config.yaml
dataset: "photos of arthropod specimens (BIOSCAN-5M)"
crop_scale_min: 0.5
horizontal_flip: true
arch: "inception"
beta1: 0.95
eps: 1e-08
merge_dims: true
max_grad_norm: 1.0
magnitude_pruning: 0.7
epochs: 6.6
decay_fraction: 0.3
warmup_steps: 2000
adamw_weight_decay_other_params: 0.05
Rows from block 9, named by matrix and row number. Rows with one number belong to one channel. Each number is 50 + 12 x the weight over its row's rms, rounded and kept within 0 to 99. All counts start at 0. After the name is the row's rms in percent of the matrix's.
# r30: branch 2 reduce pointwise conv (model.blocks.9.r3.0.weight, 60x240x1x1), inputs 160-239
# b30: branch 2 3x3 conv (model.blocks.9.b3.0.weight, 90x60x3x3, transposed), outputs 20-29, a 3x3 kernel for each
r30.17 106:50 50 50 50 50 50 34 50 50 66 50 50 05 50 43 50 77 50 60 50 50 50 50 50 50 25 50 42 49 50 57 50 50 35 50 50 50 50 50 50 50 50 50 50 50 81 55 50 50 50 32 50 73 42 50 22 55 50 65 50 50 67 50 50 50 51 50 50 66 74 50 50 62 50 84 50 50 50 73 50
b30.17 090:50 50 50 39 50 50 50 50 36 50 43 50 50 23 50 50 50 50 50 99 99 50 66 85 50 50 50 50 50 50 50 50 50 39 50 50 50 50 50 50 50 25 50 24 30 50 50 24 50 14 50 50 50 50 50 31 22 50 13 46 50 06 31 50 50 50 64 63 60 69 50 50 50 50 50 50 40 36 50 59 43 31 50 50 56 39 50 50 64 50
r30.18 110:58 50 50 50 50 50 50 50 50 50 50 40 73 50 50 50 50 33 50 50 50 50 50 50 40 39 50 50 50 50 62 50 50 50 50 50 71 50 50 50 50 50 50 50 50 50 50 49 50 50 50 21 51 50 50 50 50 57 50 36 22 50 50 50 37 50 03 50 50 50 75 50 50 50 47 52 93 50 79 50
b30.18 091:89 50 50 76 50 50 50 30 46 50 50 50 50 50 50 50 50 50 50 50 50 81 50 50 85 50 50 50 50 50 50 50 50 50 50 50 66 71 50 50 61 50 50 50 41 50 50 50 50 50 50 50 50 74 50 50 50 50 50 50 50 38 50 50 50 50 50 25 48 52 50 50 50 50 50 50 50 50 50 50 50 50 50 43 44 42 10 50 50 25
r30.19 079:50 50 50 50 50 50 50 50 42 50 39 50 50 50 50 17 50 51 14 18 50 50 50 66 50 50 50 73 50 50 50 74 50 50 50 50 50 50 50 50 91 60 94 50 50 50 50 50 50 50 50 50 34 50 50 50 50 50 50 50 50 50 50 50 50 50 69 50 50 50 50 50 50 50 50 50 50 50 29 50
b30.19 098:50 69 50 50 50 50 50 24 32 39 35 50 31 30 50 50 50 96 50 69 53 34 49 68 31 33 50 50 50 39 64 41 32 50 43 46 85 50 50 50 50 50 50 31 33 31 15 50 29 50 51 50 50 74 35 50 50 50 50 50 50 50 50 50 50 50 50 50 50 50 50 50 50 50 50 50 38 50 50 50 50 50 50 38 50 50 50 50 50 50
r30.20 137:50 49 50 50 50 50 50 50 50 49 50 50 69 55 50 47 50 50 50 50 50 50 50 50 50 50 50 50 35 50 50 50 50 50 50 43 50 50 50 50 36 34 50 52 50 50 50 50 49 64 50 50 39 50 50 50 50 50 50 50 50 43 50 50 50 50 50 58 50 50 50 50 50 50 50 41 42 50 50 50
b30.20 113:50 50 50 50 50 50 42 48 50 50 27 31 20 28 21 50 50 50 50 50 50 50 50 50 50 55 54 22 45 26 50 50 50 51 50 50 50 50 50 50 50 50 50 28 50 38 59 50 50 50 50 50 35 31 41 50 50 50 50 50 50 50 52 50 50 50 50 50 50 37 50 50 24 50 50 25 00 50 50 50 50 50 50 50 50 50 49 50 50 50
r30.21 090:50 50 50 50 50 50 82 50 21 26 50 29 50 50 50 38 11 30 50 45 33 46 50 50 25 50 50 50 50 50 50 50 50 50 50 62 50 39 27 50 53 50 50 32 50 27 50 50 50 50 50 50 50 50 50 50 50 65 73 22 50 50 27 50 50 50 41 50 50 50 50 50 50 50 50 50 50 50 50 44
b30.21 124:48 56 50 50 50 50 50 50 50 50 50 50 50 50 50 50 50 50 50 50 50 50 50 60 31 50 50 99 50 50 71 26 50 50 28 45 50 50 50 50 50 50 50 50 50 50 39 36 44 40 50 50 82 76 50 50 50 50 44 50 48 50 50 46 50 50 47 49 38 50 39 50 50 79 50 79 50 50 50 50 50 50 50 50 50 50 50 50 50 50
r30.22 077:50 24 50 50 50 50 50 50 50 50 50 50 50 50 59 50 50 50 50 50 50 50 50 50 35 50 50 50 50 50 50 50 50 50 50 27 50 50 50 50 50 50 50 17 50 50 50 09 50 50 50 39 50 50 42 50 50 50 60 42 50 43 50 06 50 99 50 59 50 50 44 50 50 50 50 50 50 50 50 50
b30.22 105:50 50 50 50 50 50 50 50 50 53 38 50 50 37 50 50 50 66 50 50 34 50 50 50 50 41 50 50 50 50 52 50 32 50 50 24 50 50 50 50 50 17 27 50 26 70 50 50 31 28 50 50 50 50 15 50 50 23 50 35 50 50 10 50 50 50 39 11 32 50 38 50 40 31 64 50 50 50 74 50 50 50 50 26 80 50 38 34 50 47
r30.23 132:32 30 50 50 04 50 87 24 30 35 30 32 36 38 50 24 50 28 31 50 32 36 27 50 38 50 30 50 41 25 39 47 35 30 28 50 50 28 28 30 60 50 50 30 37 29 50 38 96 58 50 50 47 50 50 50 50 44 69 50 50 50 50 50 50 00 56 50 50 50 36 50 50 50 50 50 50 50 50 39
b30.23 103:50 39 50 50 50 46 50 50 41 76 42 50 50 59 50 50 52 50 50 50 50 50 50 48 50 50 50 75 50 50 50 11 50 50 30 55 50 50 50 62 50 23 50 50 46 50 47 43 50 50 50 50 62 68 50 50 50 50 50 50 46 50 50 14 50 50 50 50 50 50 23 50 91 50 50 68 72 50 50 50 50 65 50 50 50 50 50 50 50 50
r30.24 075:50 50 50 50 50 50 50 50 50 50 50 50 50 50 50 32 50 50 50 50 50 50 50 50 50 50 43 50 50 50 74 50 50 61 50 50 50 50 50 50 50 50 50 50 50 50 50 50 50 50 50 50 50 50 50 50 50 50 00 50 50 31 50 50 54 48 50 50 32 50 50 22 50 50 85 26 45 50 50 16
b30.24 099:50 50 50 32 50 50 26 31 50 58 35 50 28 23 50 50 50 50 50 46 15 50 39 50 50 59 50 50 50 50 54 50 50 50 29 35 50 50 50 50 50 50 50 50 50 59 50 50 50 29 50 55 54 55 50 89 50 50 50 50 50 50 50 50 50 50 50 16 50 50 50 76 50 27 50 50 22 50 71 50 50 99 50 15 75 50 34 20 04 41
r30.25 103:50 50 50 50 50 50 50 30 50 50 50 35 50 50 50 53 33 50 50 50 50 38 50 17 50 43 12 50 50 50 50 54 50 48 29 50 50 50 47 46 50 50 50 50 35 50 50 50 87 50 50 40 50 50 50 50 50 34 50 50 50 50 50 50 50 52 50 50 50 35 50 34 33 63 50 25 50 50 50 42
b30.25 101:93 99 50 50 91 50 01 50 00 50 50 50 50 50 53 50 50 50 50 50 50 50 50 50 50 50 50 50 50 08 50 50 50 44 50 50 98 77 61 72 50 50 50 50 50 10 25 37 50 50 50 18 50 99 50 50 50 50 50 50 50 50 32 50 50 49 51 50 50 50 50 66 50 53 50 50 36 61 50 50 50 74 50 50 50 50 50 50 50 50
r30.26 089:50 50 50 50 50 50 66 50 39 46 50 35 50 50 50 50 36 50 50 50 30 35 50 50 34 50 50 50 50 50 50 50 50 50 50 50 50 50 50 50 50 57 18 50 50 50 50 50 50 50 18 41 50 37 50 50 50 26 50 66 50 38 50 50 50 50 87 50 44 50 40 50 50 50 74 50 59 50 50 50
b30.26 101:44 50 68 50 62 50 50 50 50 33 42 50 50 50 50 17 50 50 50 50 50 50 50 50 50 50 50 25 50 50 50 50 50 50 61 50 73 50 50 50 50 66 50 50 50 34 50 50 50 61 59 68 67 53 50 62 64 20 43 56 50 50 50 50 50 50 50 50 50 50 50 50 50 24 50 21 26 29 39 50 13 50 75 50 61 50 28 50 50 50
r30.27 110:17 32 50 72 50 50 50 50 50 50 57 50 50 50 50 50 50 50 50 50 50 50 50 50 50 50 50 50 50 47 50 50 50 50 50 81 50 50 50 31 54 50 50 50 50 50 50 50 50 54 50 50 46 50 50 48 46 50 50 64 50 50 50 50 69 50 50 50 50 84 50 50 50 50 50 44 41 50 50 50
b30.27 104:23 50 23 50 50 39 50 50 41 50 50 36 26 30 31 33 58 50 50 50 50 50 50 50 50 50 50 49 50 50 50 63 50 50 50 50 50 80 77 50 50 50 50 50 50 50 50 30 50 50 50 38 50 50 27 50 50 50 50 50 50 50 50 50 72 50 50 50 50 50 50 50 31 50 50 37 14 50 50 50 50 50 50 25 50 50 50 50 50 50
r30.28 095:50 50 50 50 26 50 50 50 50 50 50 50 50 50 91 50 50 50 50 56 50 50 50 50 50 50 50 50 50 50 50 50 50 50 50 50 50 50 64 50 50 50 50 41 44 50 65 50 50 50 50 51 50 50 50 50 50 50 50 50 77 50 37 12 50 62 48 39 44 35 32 65 68 50 59 50 50 27 50 50
b30.28 104:50 50 50 50 50 50 50 50 50 55 50 50 50 50 50 50 50 64 50 50 50 50 50 50 50 50 50 50 50 50 50 39 35 50 50 42 62 65 50 50 50 24 50 24 32 50 50 50 50 19 50 69 50 50 50 74 62 50 50 50 50 50 28 50 50 50 50 50 50 50 50 50 50 20 50 50 50 33 65 50 33 99 67 50 50 50 34 28 15 32
r30.29 136:40 50 50 50 51 30 50 50 50 50 50 43 50 50 21 37 50 50 45 25 50 50 50 50 46 26 32 32 50 50 33 25 50 50 50 50 37 34 31 50 50 30 50 50 50 50 27 50 27 54 43 50 60 50 50 50 58 50 53 50 71 50 50 53 66 50 50 50 50 57 50 50 61 50 50 50 75 40 50 23
b30.29 096:50 45 50 50 46 50 50 37 50 50 50 50 50 50 50 50 50 50 50 50 50 50 50 50 50 43 50 50 50 50 50 50 50 50 32 50 50 89 50 50 50 50 50 50 31 76 76 50 50 50 36 50 50 28 54 50 50 57 50 28 50 50 29 50 31 17 50 29 27 64 41 52 50 50 21 50 76 50 50 62 50 50 50 49 50 40 41 50 50 50
r30.30 135:39 50 50 50 34 39 99 29 50 50 50 50 50 33 55 35 50 45 46 45 50 50 50 31 50 30 50 50 29 49 34 50 49 34 22 50 38 50 23 22 57 43 39 50 31 48 50 24 50 50 50 50 50 32 50 50 50 50 50 50 50 33 50 50 50 17 50 21 50 50 50 50 50 50 50 50 36 50 50 50
b30.30 108:50 50 50 50 50 68 50 82 35 61 63 10 99 84 50 50 50 15 50 50 50 50 50 50 50 50 50 50 50 50 50 72 63 35 73 46 48 41 50 50 50 54 50 50 50 42 50 34 50 50 49 50 50 50 50 50 50 50 38 67 50 49 50 50 50 50 50 50 50 50 50 50 67 88 50 88 99 50 50 80 50 50 50 50 50 50 50 46 56 32
r30.31 076:50 50 50 31 50 50 50 50 64 50 50 50 50 50 50 50 50 50 50 50 50 50 42 50 50 50 50 50 50 50 50 50 50 50 44 50 50 50 50 50 50 50 50 27 50 50 50 50 50 50 50 50 50 50 50 72 50 50 23 50 50 88 50 50 94 50 50 50 50 50 50 66 50 50 54 99 50 50 66 50
b30.31 088:50 50 50 50 50 50 50 50 50 50 50 50 50 50 50 50 50 50 50 50 50 50 50 50 50 50 50 97 71 50 50 50 35 39 50 50 74 50 46 50 50 50 50 25 23 62 50 39 50 38 50 50 50 54 50 50 50 50 37 55 35 32 39 50 23 42 50 38 30 50 50 50 50 46 37 81 50 36 50 50 30 50 53 50 50 50 50 38 50 50
r30.32 070:50 50 50 50 50 50 50 96 50 50 50 50 50 50 50 50 50 50 17 50 50 50 16 50 50 50 50 50 50 50 50 50 50 50 50 50 50 50 50 50 50 50 50 50 50 50 50 50 50 50 50 50 50 50 50 50 50 50 64 36 80 50 50 50 41 50 50 41 74 50 50 50 50 50 50 50 50 50 50 50
b30.32 089:34 38 50 32 31 50 44 50 50 86 50 50 50 49 50 50 50 50 50 22 04 50 50 43 50 50 50 50 50 50 50 50 50 50 50 50 75 50 50 50 50 53 50 50 29 68 50 50 50 51 51 19 50 50 50 50 50 50 43 50 34 40 50 41 28 50 36 45 32 51 48 54 50 32 29 50 50 50 50 43 50 50 50 50 50 50 65 50 50 50
r30.33 097:50 50 50 64 50 50 62 50 50 50 50 50 50 50 48 50 72 50 44 50 50 50 50 36 50 31 37 50 40 50 50 50 50 50 50 50 50 50 48 45 80 50 50 48 63 50 50 34 84 50 50 50 50 50 50 50 50 50 50 50 50 50 50 77 50 50 50 50 49 84 50 71 50 50 50 50 10 50 50 50
b30.33 086:50 37 50 30 29 50 38 38 50 50 50 50 46 50 14 50 50 41 50 50 50 14 50 50 50 50 50 50 50 50 50 06 50 28 48 50 50 50 50 50 50 54 50 50 50 50 50 50 50 02 23 50 50 50 86 50 50 50 45 50 21 27 50 50 41 25 50 50 50 50 50 50 50 50 50 50 50 50 50 36 40 35 53 50 60 50 50 50 79 50
r30.34 092:50 50 50 50 25 50 89 50 50 50 46 50 24 28 50 12 50 50 17 50 48 50 50 50 50 17 50 50 50 50 50 50 50 50 50 41 50 50 50 50 50 50 50 10 50 50 50 27 79 50 79 35 50 50 43 59 50 74 50 20 50 50 50 87 70 50 38 18 50 50 50 50 42 50 50 50 45 50 50 50
b30.34 099:48 69 50 49 77 50 50 50 26 45 37 50 21 23 50 50 50 67 39 50 50 50 50 50 41 50 43 50 50 50 90 73 50 50 50 50 50 50 20 50 50 50 26 50 39 50 50 50 50 50 71 50 50 74 26 50 50 35 50 50 50 50 20 82 56 50 50 27 50 75 50 50 49 44 86 50 50 50 50 50 50 50 54 26 50 50 50 31 50 50
r30.35 099:41 50 41 50 50 19 50 32 50 50 50 50 50 46 30 50 50 50 46 50 50 50 51 33 50 35 34 50 31 25 38 37 20 50 50 50 50 50 50 35 50 32 18 50 47 50 30 50 50 12 50 50 36 50 50 50 50 50 50 37 50 50 50 29 50 40 34 50 50 50 50 50 50 50 50 50 50 30 57 18
b30.35 098:50 50 50 50 50 50 46 50 50 63 45 50 54 50 50 50 50 05 50 50 50 50 50 50 46 50 50 50 50 50 50 50 50 50 50 50 77 50 58 50 50 44 50 50 28 77 50 39 50 42 40 23 50 50 50 37 50 36 34 50 33 31 50 50 24 47 50 17 23 44 48 45 50 50 50 75 79 50 50 50 37 36 50 48 50 37 57 50 50 50
r30.36 087:23 50 50 50 50 50 50 50 50 58 29 24 50 35 50 20 50 40 50 50 25 27 50 50 50 50 17 50 50 50 50 50 50 50 24 50 50 50 50 50 50 50 50 50 50 50 50 50 50 50 50 27 50 50 50 50 50 50 50 50 31 68 81 66 50 50 50 50 50 11 50 50 50 65 50 50 50 50 50 50
b30.36 106:50 50 50 50 50 50 50 50 50 40 36 50 50 35 50 50 50 50 50 79 61 50 57 82 50 50 50 50 50 50 50 50 50 50 50 48 74 50 50 46 63 50 50 50 31 50 50 50 50 50 50 50 50 50 50 63 50 50 50 50 50 50 34 62 50 50 50 50 50 50 50 50 50 50 50 50 38 35 50 53 25 50 50 50 60 50 50 50 50 50
r30.37 073:50 50 41 50 50 50 50 50 50 50 50 50 50 50 50 50 43 50 50 50 50 50 50 50 50 50 50 50 50 50 50 50 50 50 50 50 50 50 50 50 50 50 50 50 50 50 31 26 50 50 50 50 29 90 50 50 50 63 50 50 50 50 50 50 50 66 50 49 80 69 50 50 50 50 50 50 28 50 50 50
b30.37 104:50 83 50 50 50 50 30 26 50 46 42 23 25 21 50 35 50 89 50 86 88 50 52 83 25 36 30 50 50 50 50 36 39 61 43 44 89 67 50 50 50 34 50 32 32 50 21 50 20 18 50 50 50 93 50 50 50 50 50 50 50 50 40 50 50 50 43 33 50 50 50 54 50 50 68 50 27 38 50 50 31 50 50 50 50 50 50 50 50 50
r30.38 098:50 50 50 50 50 50 83 50 50 50 50 50 50 50 50 50 50 52 50 50 50 50 50 50 43 50 50 50 50 15 50 50 50 50 34 50 50 50 50 50 50 50 50 50 50 44 50 50 50 50 50 50 55 50 58 50 50 50 50 50 50 50 50 73 58 50 58 50 22 50 50 50 23 50 55 50 50 50 50 50
b30.38 103:50 50 50 50 50 50 50 23 50 50 50 62 18 50 50 50 50 50 50 50 50 50 50 50 50 62 50 50 11 82 44 19 43 50 33 39 50 50 50 50 53 48 50 50 50 50 35 50 36 43 50 50 50 53 50 50 50 53 78 50 39 50 50 22 50 50 50 29 09 50 22 50 50 50 50 50 50 50 36 50 28 50 50 50 50 50 30 50 50 50
r30.39 085:50 50 50 50 63 50 50 50 50 50 58 57 50 50 50 50 50 58 38 50 50 65 50 50 50 50 50 33 50 37 50 50 26 32 50 50 48 47 50 50 50 50 50 53 50 50 50 50 50 50 50 50 50 50 50 28 39 50 50 50 50 50 50 50 22 50 50 50 63 50 22 50 50 50 50 50 17 50 50 50
b30.39 082:64 50 50 50 50 50 50 50 50 37 50 50 30 50 50 32 25 44 50 50 50 50 50 50 50 50 64 50 50 50 10 41 50 26 56 50 50 39 50 50 41 50 50 36 50 50 50 34 39 50 50 50 50 50 27 50 50 21 50 58 11 50 70 50 50 88 38 38 50 50 50 50 18 21 27 50 18 18 13 17 05 50 50 50 50 74 57 50 50 58
r30.40 112:50 50 50 50 50 69 73 50 50 40 50 42 50 50 50 50 44 45 50 57 50 40 50 58 45 50 50 50 50 50 50 50 52 50 44 50 50 50 50 50 50 63 50 50 50 46 50 50 70 64 50 37 50 50 50 50 41 50 50 94 50 50 47 50 27 78 50 50 40 37 81 50 37 50 50 50 29 51 50 50
b30.40 089:50 50 50 52 50 50 50 50 50 50 72 50 50 50 41 50 43 14 50 50 50 50 50 51 86 50 50 50 50 50 50 50 50 50 43 50 50 50 50 50 50 50 48 53 67 50 50 50 50 50 50 85 50 50 50 50 50 50 37 50 55 50 50 42 50 50 50 88 76 50 50 50 50 50 47 50 50 50 50 50 50 50 93 50 50 50 50 50 50 50
r30.41 099:50 50 50 50 56 50 44 27 49 50 50 50 50 50 50 50 50 40 26 50 50 50 50 50 50 50 50 50 50 50 50 50 53 50 50 34 50 50 40 50 50 50 50 50 50 50 50 50 49 57 50 57 50 50 50 50 50 50 99 50 50 50 53 50 50 67 50 50 50 50 72 50 50 83 56 50 50 50 62 50
b30.41 089:50 50 50 50 28 50 53 50 32 50 78 50 97 99 15 50 50 22 50 33 50 50 50 52 50 73 50 50 29 18 50 50 50 50 50 50 50 50 66 50 50 50 57 50 35 56 41 25 50 50 31 44 50 14 50 50 57 76 50 50 50 50 73 50 50 50 50 50 50 50 50 50 50 50 50 50 50 50 50 50 50 50 50 50 50 50 50 50 55 50
r30.42 091:50 48 50 50 57 50 50 50 38 50 50 50 34 58 50 50 29 50 50 50 50 50 73 50 50 50 05 50 50 50 50 31 50 53 50 64 48 50 50 50 50 50 50 50 37 50 35 50 50 50 50 50 64 41 23 50 74 50 33 68 62 92 45 50 50 50 57 50 38 38 75 50 50 50 50 50 99 50 71 50
b30.42 096:50 50 50 50 50 50 50 50 50 50 50 50 50 42 50 50 50 67 50 50 50 50 50 50 50 50 50 50 50 75 50 50 50 50 17 22 92 64 50 50 50 41 50 50 35 86 50 50 50 44 49 50 50 43 50 50 91 32 50 50 50 50 43 50 50 68 50 50 50 50 64 50 50 50 33 50 34 31 50 24 26 50 50 50 44 50 50 50 24 50
r30.43 080:50 50 50 50 50 50 50 50 50 50 50 50 50 50 50 50 50 50 75 50 89 50 50 50 50 50 50 59 50 50 50 50 50 50 60 50 50 50 50 50 50 50 50 50 50 50 50 50 50 50 50 50 50 50 50 50 50 50 50 50 50 14 73 50 50 50 50 50 90 50 50 52 50 45 73 50 50 50 50 50
b30.43 094:50 50 50 50 50 23 06 19 50 34 50 50 36 37 50 50 50 79 27 91 93 50 50 50 32 22 32 79 50 34 50 50 56 50 50 50 50 50 18 50 50 38 29 37 36 50 50 50 17 30 50 50 50 50 50 50 50 50 50 50 37 32 50 50 50 50 50 50 50 50 50 50 40 19 42 50 47 35 50 50 38 50 50 50 50 50 58 61 50 88
r30.44 145:25 28 30 50 50 46 50 21 50 34 50 50 42 38 23 24 44 42 29 25 50 50 50 50 71 26 43 31 28 58 14 18 47 24 50 50 23 35 24 23 50 14 33 25 29 39 34 36 36 50 63 34 50 45 63 50 50 50 50 50 50 50 50 50 50 50 50 37 50 50 50 50 50 50 50 50 35 50 59 50
b30.44 116:50 50 50 50 50 50 67 50 50 57 60 50 50 53 50 50 50 59 50 90 99 35 64 92 27 50 40 37 54 50 30 50 50 37 50 50 95 63 50 61 49 50 50 50 50 48 50 25 50 50 50 50 63 50 50 50 50 50 50 64 45 32 57 50 51 50 50 50 50 50 50 50 86 69 59 77 87 50 71 82 50 50 50 50 50 50 50 72 50 50
r30.45 094:36 17 22 16 50 50 50 50 50 50 41 50 29 05 27 50 50 50 50 50 50 50 50 50 50 52 22 50 24 50 29 15 50 50 50 50 20 05 20 50 20 50 50 39 40 50 50 37 50 50 50 50 28 50 50 50 50 50 50 50 50 50 25 50 50 50 50 50 50 50 07 50 50 50 50 50 50 50 61 31
b30.45 105:50 50 50 50 50 50 50 50 50 50 35 50 33 50 50 50 50 46 50 50 50 50 50 83 50 50 50 50 50 50 50 50 50 50 50 41 51 50 50 50 50 50 50 50 50 58 50 50 50 50 50 50 50 50 50 84 69 50 50 50 50 73 50 50 50 50 50 18 50 50 50 52 50 50 50 50 25 50 77 50 50 50 55 50 50 50 50 28 08 50
r30.46 091:50 34 50 50 50 50 50 09 50 50 50 66 14 50 50 50 50 50 50 09 50 50 50 50 50 50 50 50 50 50 50 50 44 15 52 47 50 50 50 50 50 50 50 42 50 50 94 50 50 50 50 50 50 50 50 50 50 50 72 50 50 56 50 68 50 83 50 23 50 59 77 50 50 50 50 50 50 50 50 54
b30.46 092:50 50 50 33 50 50 50 50 50 86 73 50 50 50 50 50 37 50 50 50 18 88 50 50 50 57 63 50 50 13 50 50 50 50 50 50 50 50 50 50 50 64 50 50 50 50 50 50 58 50 50 50 50 50 50 28 50 50 50 50 50 50 35 50 50 32 50 50 30 50 50 39 50 50 50 50 50 50 50 69 50 50 50 50 50 50 50 50 50 50
r30.47 092:47 41 50 50 50 50 50 50 50 50 50 50 27 22 50 50 68 50 50 50 50 50 50 50 78 50 50 50 50 50 50 34 50 50 50 50 50 50 50 50 50 50 50 50 50 50 50 39 50 50 50 50 50 50 48 50 50 50 50 43 55 32 80 50 50 27 50 50 50 50 50 50 50 50 50 50 26 50 15 50
b30.47 106:18 22 50 45 50 50 69 50 50 50 31 50 42 39 50 50 50 64 43 50 50 50 50 49 50 50 50 50 50 50 50 50 50 50 29 50 57 73 50 76 50 50 50 50 17 50 50 50 50 23 39 50 39 23 06 50 50 50 50 50 46 50 07 50 50 29 42 29 22 49 50 50 50 24 50 50 30 50 50 50 44 50 50 35 83 50 45 50 50 55
r30.48 119:50 39 50 77 49 50 50 80 26 50 39 50 50 50 50 44 31 79 50 50 28 50 50 50 24 50 66 50 50 50 50 50 50 63 50 50 50 50 50 54 50 50 50 50 50 39 50 50 50 56 50 54 29 50 50 44 50 50 50 50 50 87 40 50 50 50 50 59 32 50 50 50 35 50 74 49 50 58 50 78
b30.48 094:68 50 50 50 58 50 50 50 23 32 39 50 33 50 50 15 50 50 50 50 50 50 50 50 67 50 50 50 50 50 30 50 50 27 50 50 99 50 50 50 50 50 50 50 50 50 50 50 33 50 45 50 64 65 50 34 50 50 50 50 50 50 37 38 27 21 50 28 51 50 50 50 50 56 47 25 38 50 50 50 50 50 70 50 50 50 50 50 50 50
r30.49 082:50 25 50 50 50 50 72 50 50 50 50 50 50 50 26 27 50 55 50 50 50 50 50 50 50 50 50 50 50 50 50 50 50 50 50 50 50 50 50 50 50 50 50 50 50 50 31 50 33 50 50 50 50 50 50 50 50 50 50 50 50 63 50 32 50 50 50 50 40 50 50 50 50 50 30 50 86 50 47 50
b30.49 088:50 50 50 50 88 50 50 50 45 50 44 50 50 50 50 50 50 50 50 50 50 50 50 52 50 50 50 99 50 50 50 50 32 50 50 50 50 50 55 53 50 53 40 38 36 50 50 50 42 50 50 50 50 54 50 50 50 50 50 50 48 42 50 47 25 30 44 36 35 48 50 50 50 60 51 50 50 45 50 50 37 50 59 50 50 36 50 39 43 50
r30.50 097:50 50 50 50 50 50 50 49 50 50 60 50 50 50 64 19 73 50 29 50 50 60 50 50 50 50 50 58 50 50 50 70 50 43 50 50 50 50 50 50 50 50 50 50 20 50 67 50 73 50 50 75 50 50 50 50 84 50 26 31 50 50 70 50 50 50 54 50 64 57 09 50 50 81 50 63 53 50 31 50
b30.50 092:43 71 50 50 50 50 24 32 29 56 46 50 35 42 50 50 50 90 50 69 63 37 56 67 19 29 32 50 50 50 50 50 40 43 27 46 74 50 50 67 50 24 50 37 21 50 14 16 23 28 33 50 50 43 50 50 50 34 50 50 50 50 24 50 50 50 50 50 50 50 50 50 50 50 50 50 37 34 50 50 50 50 50 42 50 50 50 50 50 50
r30.51 102:50 50 50 62 50 50 50 50 50 50 50 31 50 50 50 50 50 25 50 50 50 50 50 50 50 50 50 50 50 50 50 50 50 50 50 30 50 50 50 50 50 50 50 50 50 50 68 50 50 50 50 50 45 31 50 50 54 50 50 40 28 24 50 50 50 50 63 50 22 50 50 44 50 72 29 27 15 50 16 50
b30.51 089:66 74 60 50 40 34 50 50 04 41 50 50 50 50 50 50 70 50 42 50 50 50 50 50 50 50 50 50 50 50 50 50 50 50 50 50 50 50 63 62 50 50 50 66 50 50 50 50 37 50 50 46 50 50 80 50 50 93 50 50 74 50 60 50 50 17 50 50 32 50 50 19 50 50 50 54 50 50 50 50 50 50 32 39 50 50 50 50 50 50
r30.52 097:50 50 50 50 50 50 50 50 50 50 50 50 50 50 50 50 50 50 50 50 50 50 50 50 50 50 50 67 50 50 50 50 68 50 56 50 50 50 50 50 50 50 61 50 50 50 50 50 50 50 50 50 50 50 50 50 50 50 58 50 50 50 41 50 50 50 50 50 20 21 50 67 50 50 50 50 50 50 50 50
b30.52 099:50 50 41 50 47 44 50 50 50 50 50 50 50 50 50 50 50 34 50 50 54 54 50 32 54 59 50 50 36 78 50 50 50 50 31 18 50 50 50 61 50 50 46 49 50 73 50 50 50 37 50 50 50 50 50 82 50 50 50 50 50 50 50 45 50 50 50 35 19 50 50 57 42 50 50 50 50 42 50 50 50 50 50 50 50 50 26 50 50 50
r30.53 074:50 50 50 50 50 50 50 50 50 22 50 15 50 50 50 60 50 50 69 87 50 50 50 50 50 50 50 50 82 50 50 50 50 50 50 50 64 50 50 50 50 50 50 50 50 03 50 50 50 50 50 24 50 50 50 50 50 50 50 50 50 82 61 50 64 50 50 50 50 20 50 50 50 50 50 50 50 50 50 50
b30.53 108:58 74 50 50 50 50 50 27 22 50 42 35 34 38 50 50 65 99 50 93 75 41 55 88 36 29 50 50 50 50 50 31 39 50 50 50 99 81 50 58 70 50 20 29 23 50 50 50 18 50 65 50 69 96 37 50 50 50 25 50 50 50 34 50 50 50 50 34 50 76 50 50 50 50 66 50 50 50 50 50 29 50 50 50 50 50 50 50 50 50
r30.54 081:50 50 36 51 50 50 50 50 50 50 50 50 50 50 71 50 50 50 50 31 50 50 50 50 50 64 50 50 50 50 66 50 50 50 50 50 83 50 50 50 76 50 50 50 50 50 50 50 50 50 50 50 50 50 50 50 50 50 50 50 50 50 28 50 50 50 50 40 50 50 50 50 78 50 50 50 50 50 50 50
b30.54 084:50 30 50 34 31 50 50 50 50 50 50 66 50 50 50 33 37 50 50 19 18 50 50 47 50 55 50 50 50 57 50 50 50 50 28 34 73 50 50 50 50 44 50 50 41 50 50 47 50 50 50 50 16 50 50 50 50 11 46 50 30 32 50 31 19 28 33 33 39 33 50 50 50 25 50 50 50 50 50 50 39 50 50 50 50 38 50 50 50 24
r30.55 129:50 34 42 50 31 50 50 25 50 50 50 50 42 40 25 32 50 50 38 43 50 50 50 00 50 12 50 25 12 50 50 50 12 26 50 37 23 29 32 24 51 14 30 40 50 50 50 50 50 50 50 50 50 18 50 50 50 38 50 50 50 50 50 58 71 66 38 57 41 50 34 34 50 50 50 50 50 50 50 50
b30.55 101:50 56 50 50 50 50 50 50 50 50 52 11 48 32 50 50 50 50 50 50 50 50 50 50 44 37 50 50 50 50 83 86 50 50 50 28 50 50 50 50 50 22 50 20 27 50 50 50 50 50 50 50 50 50 50 50 50 50 50 50 66 50 34 50 50 50 50 50 50 50 50 79 37 50 75 50 50 50 90 50 50 50 50 50 50 50 50 36 32 48
r30.56 092:50 63 50 50 70 45 50 50 39 50 50 33 99 50 50 50 35 14 50 37 50 44 59 10 50 50 50 50 50 50 50 50 68 50 50 50 54 56 50 61 50 50 50 63 50 50 50 50 50 50 46 50 54 37 50 50 50 50 43 50 50 57 42 50 50 50 50 50 50 37 50 45 50 63 50 22 61 50 50 50
b30.56 095:53 56 50 50 50 50 50 50 40 60 50 50 50 15 50 50 50 50 39 50 79 50 50 66 47 50 26 50 49 55 50 50 50 50 20 40 99 77 50 70 50 20 50 50 29 70 50 50 50 21 50 50 50 50 50 50 50 50 50 50 50 50 50 70 50 60 50 50 50 50 50 50 50 50 50 50 50 44 50 50 29 50 50 50 48 50 50 50 50 50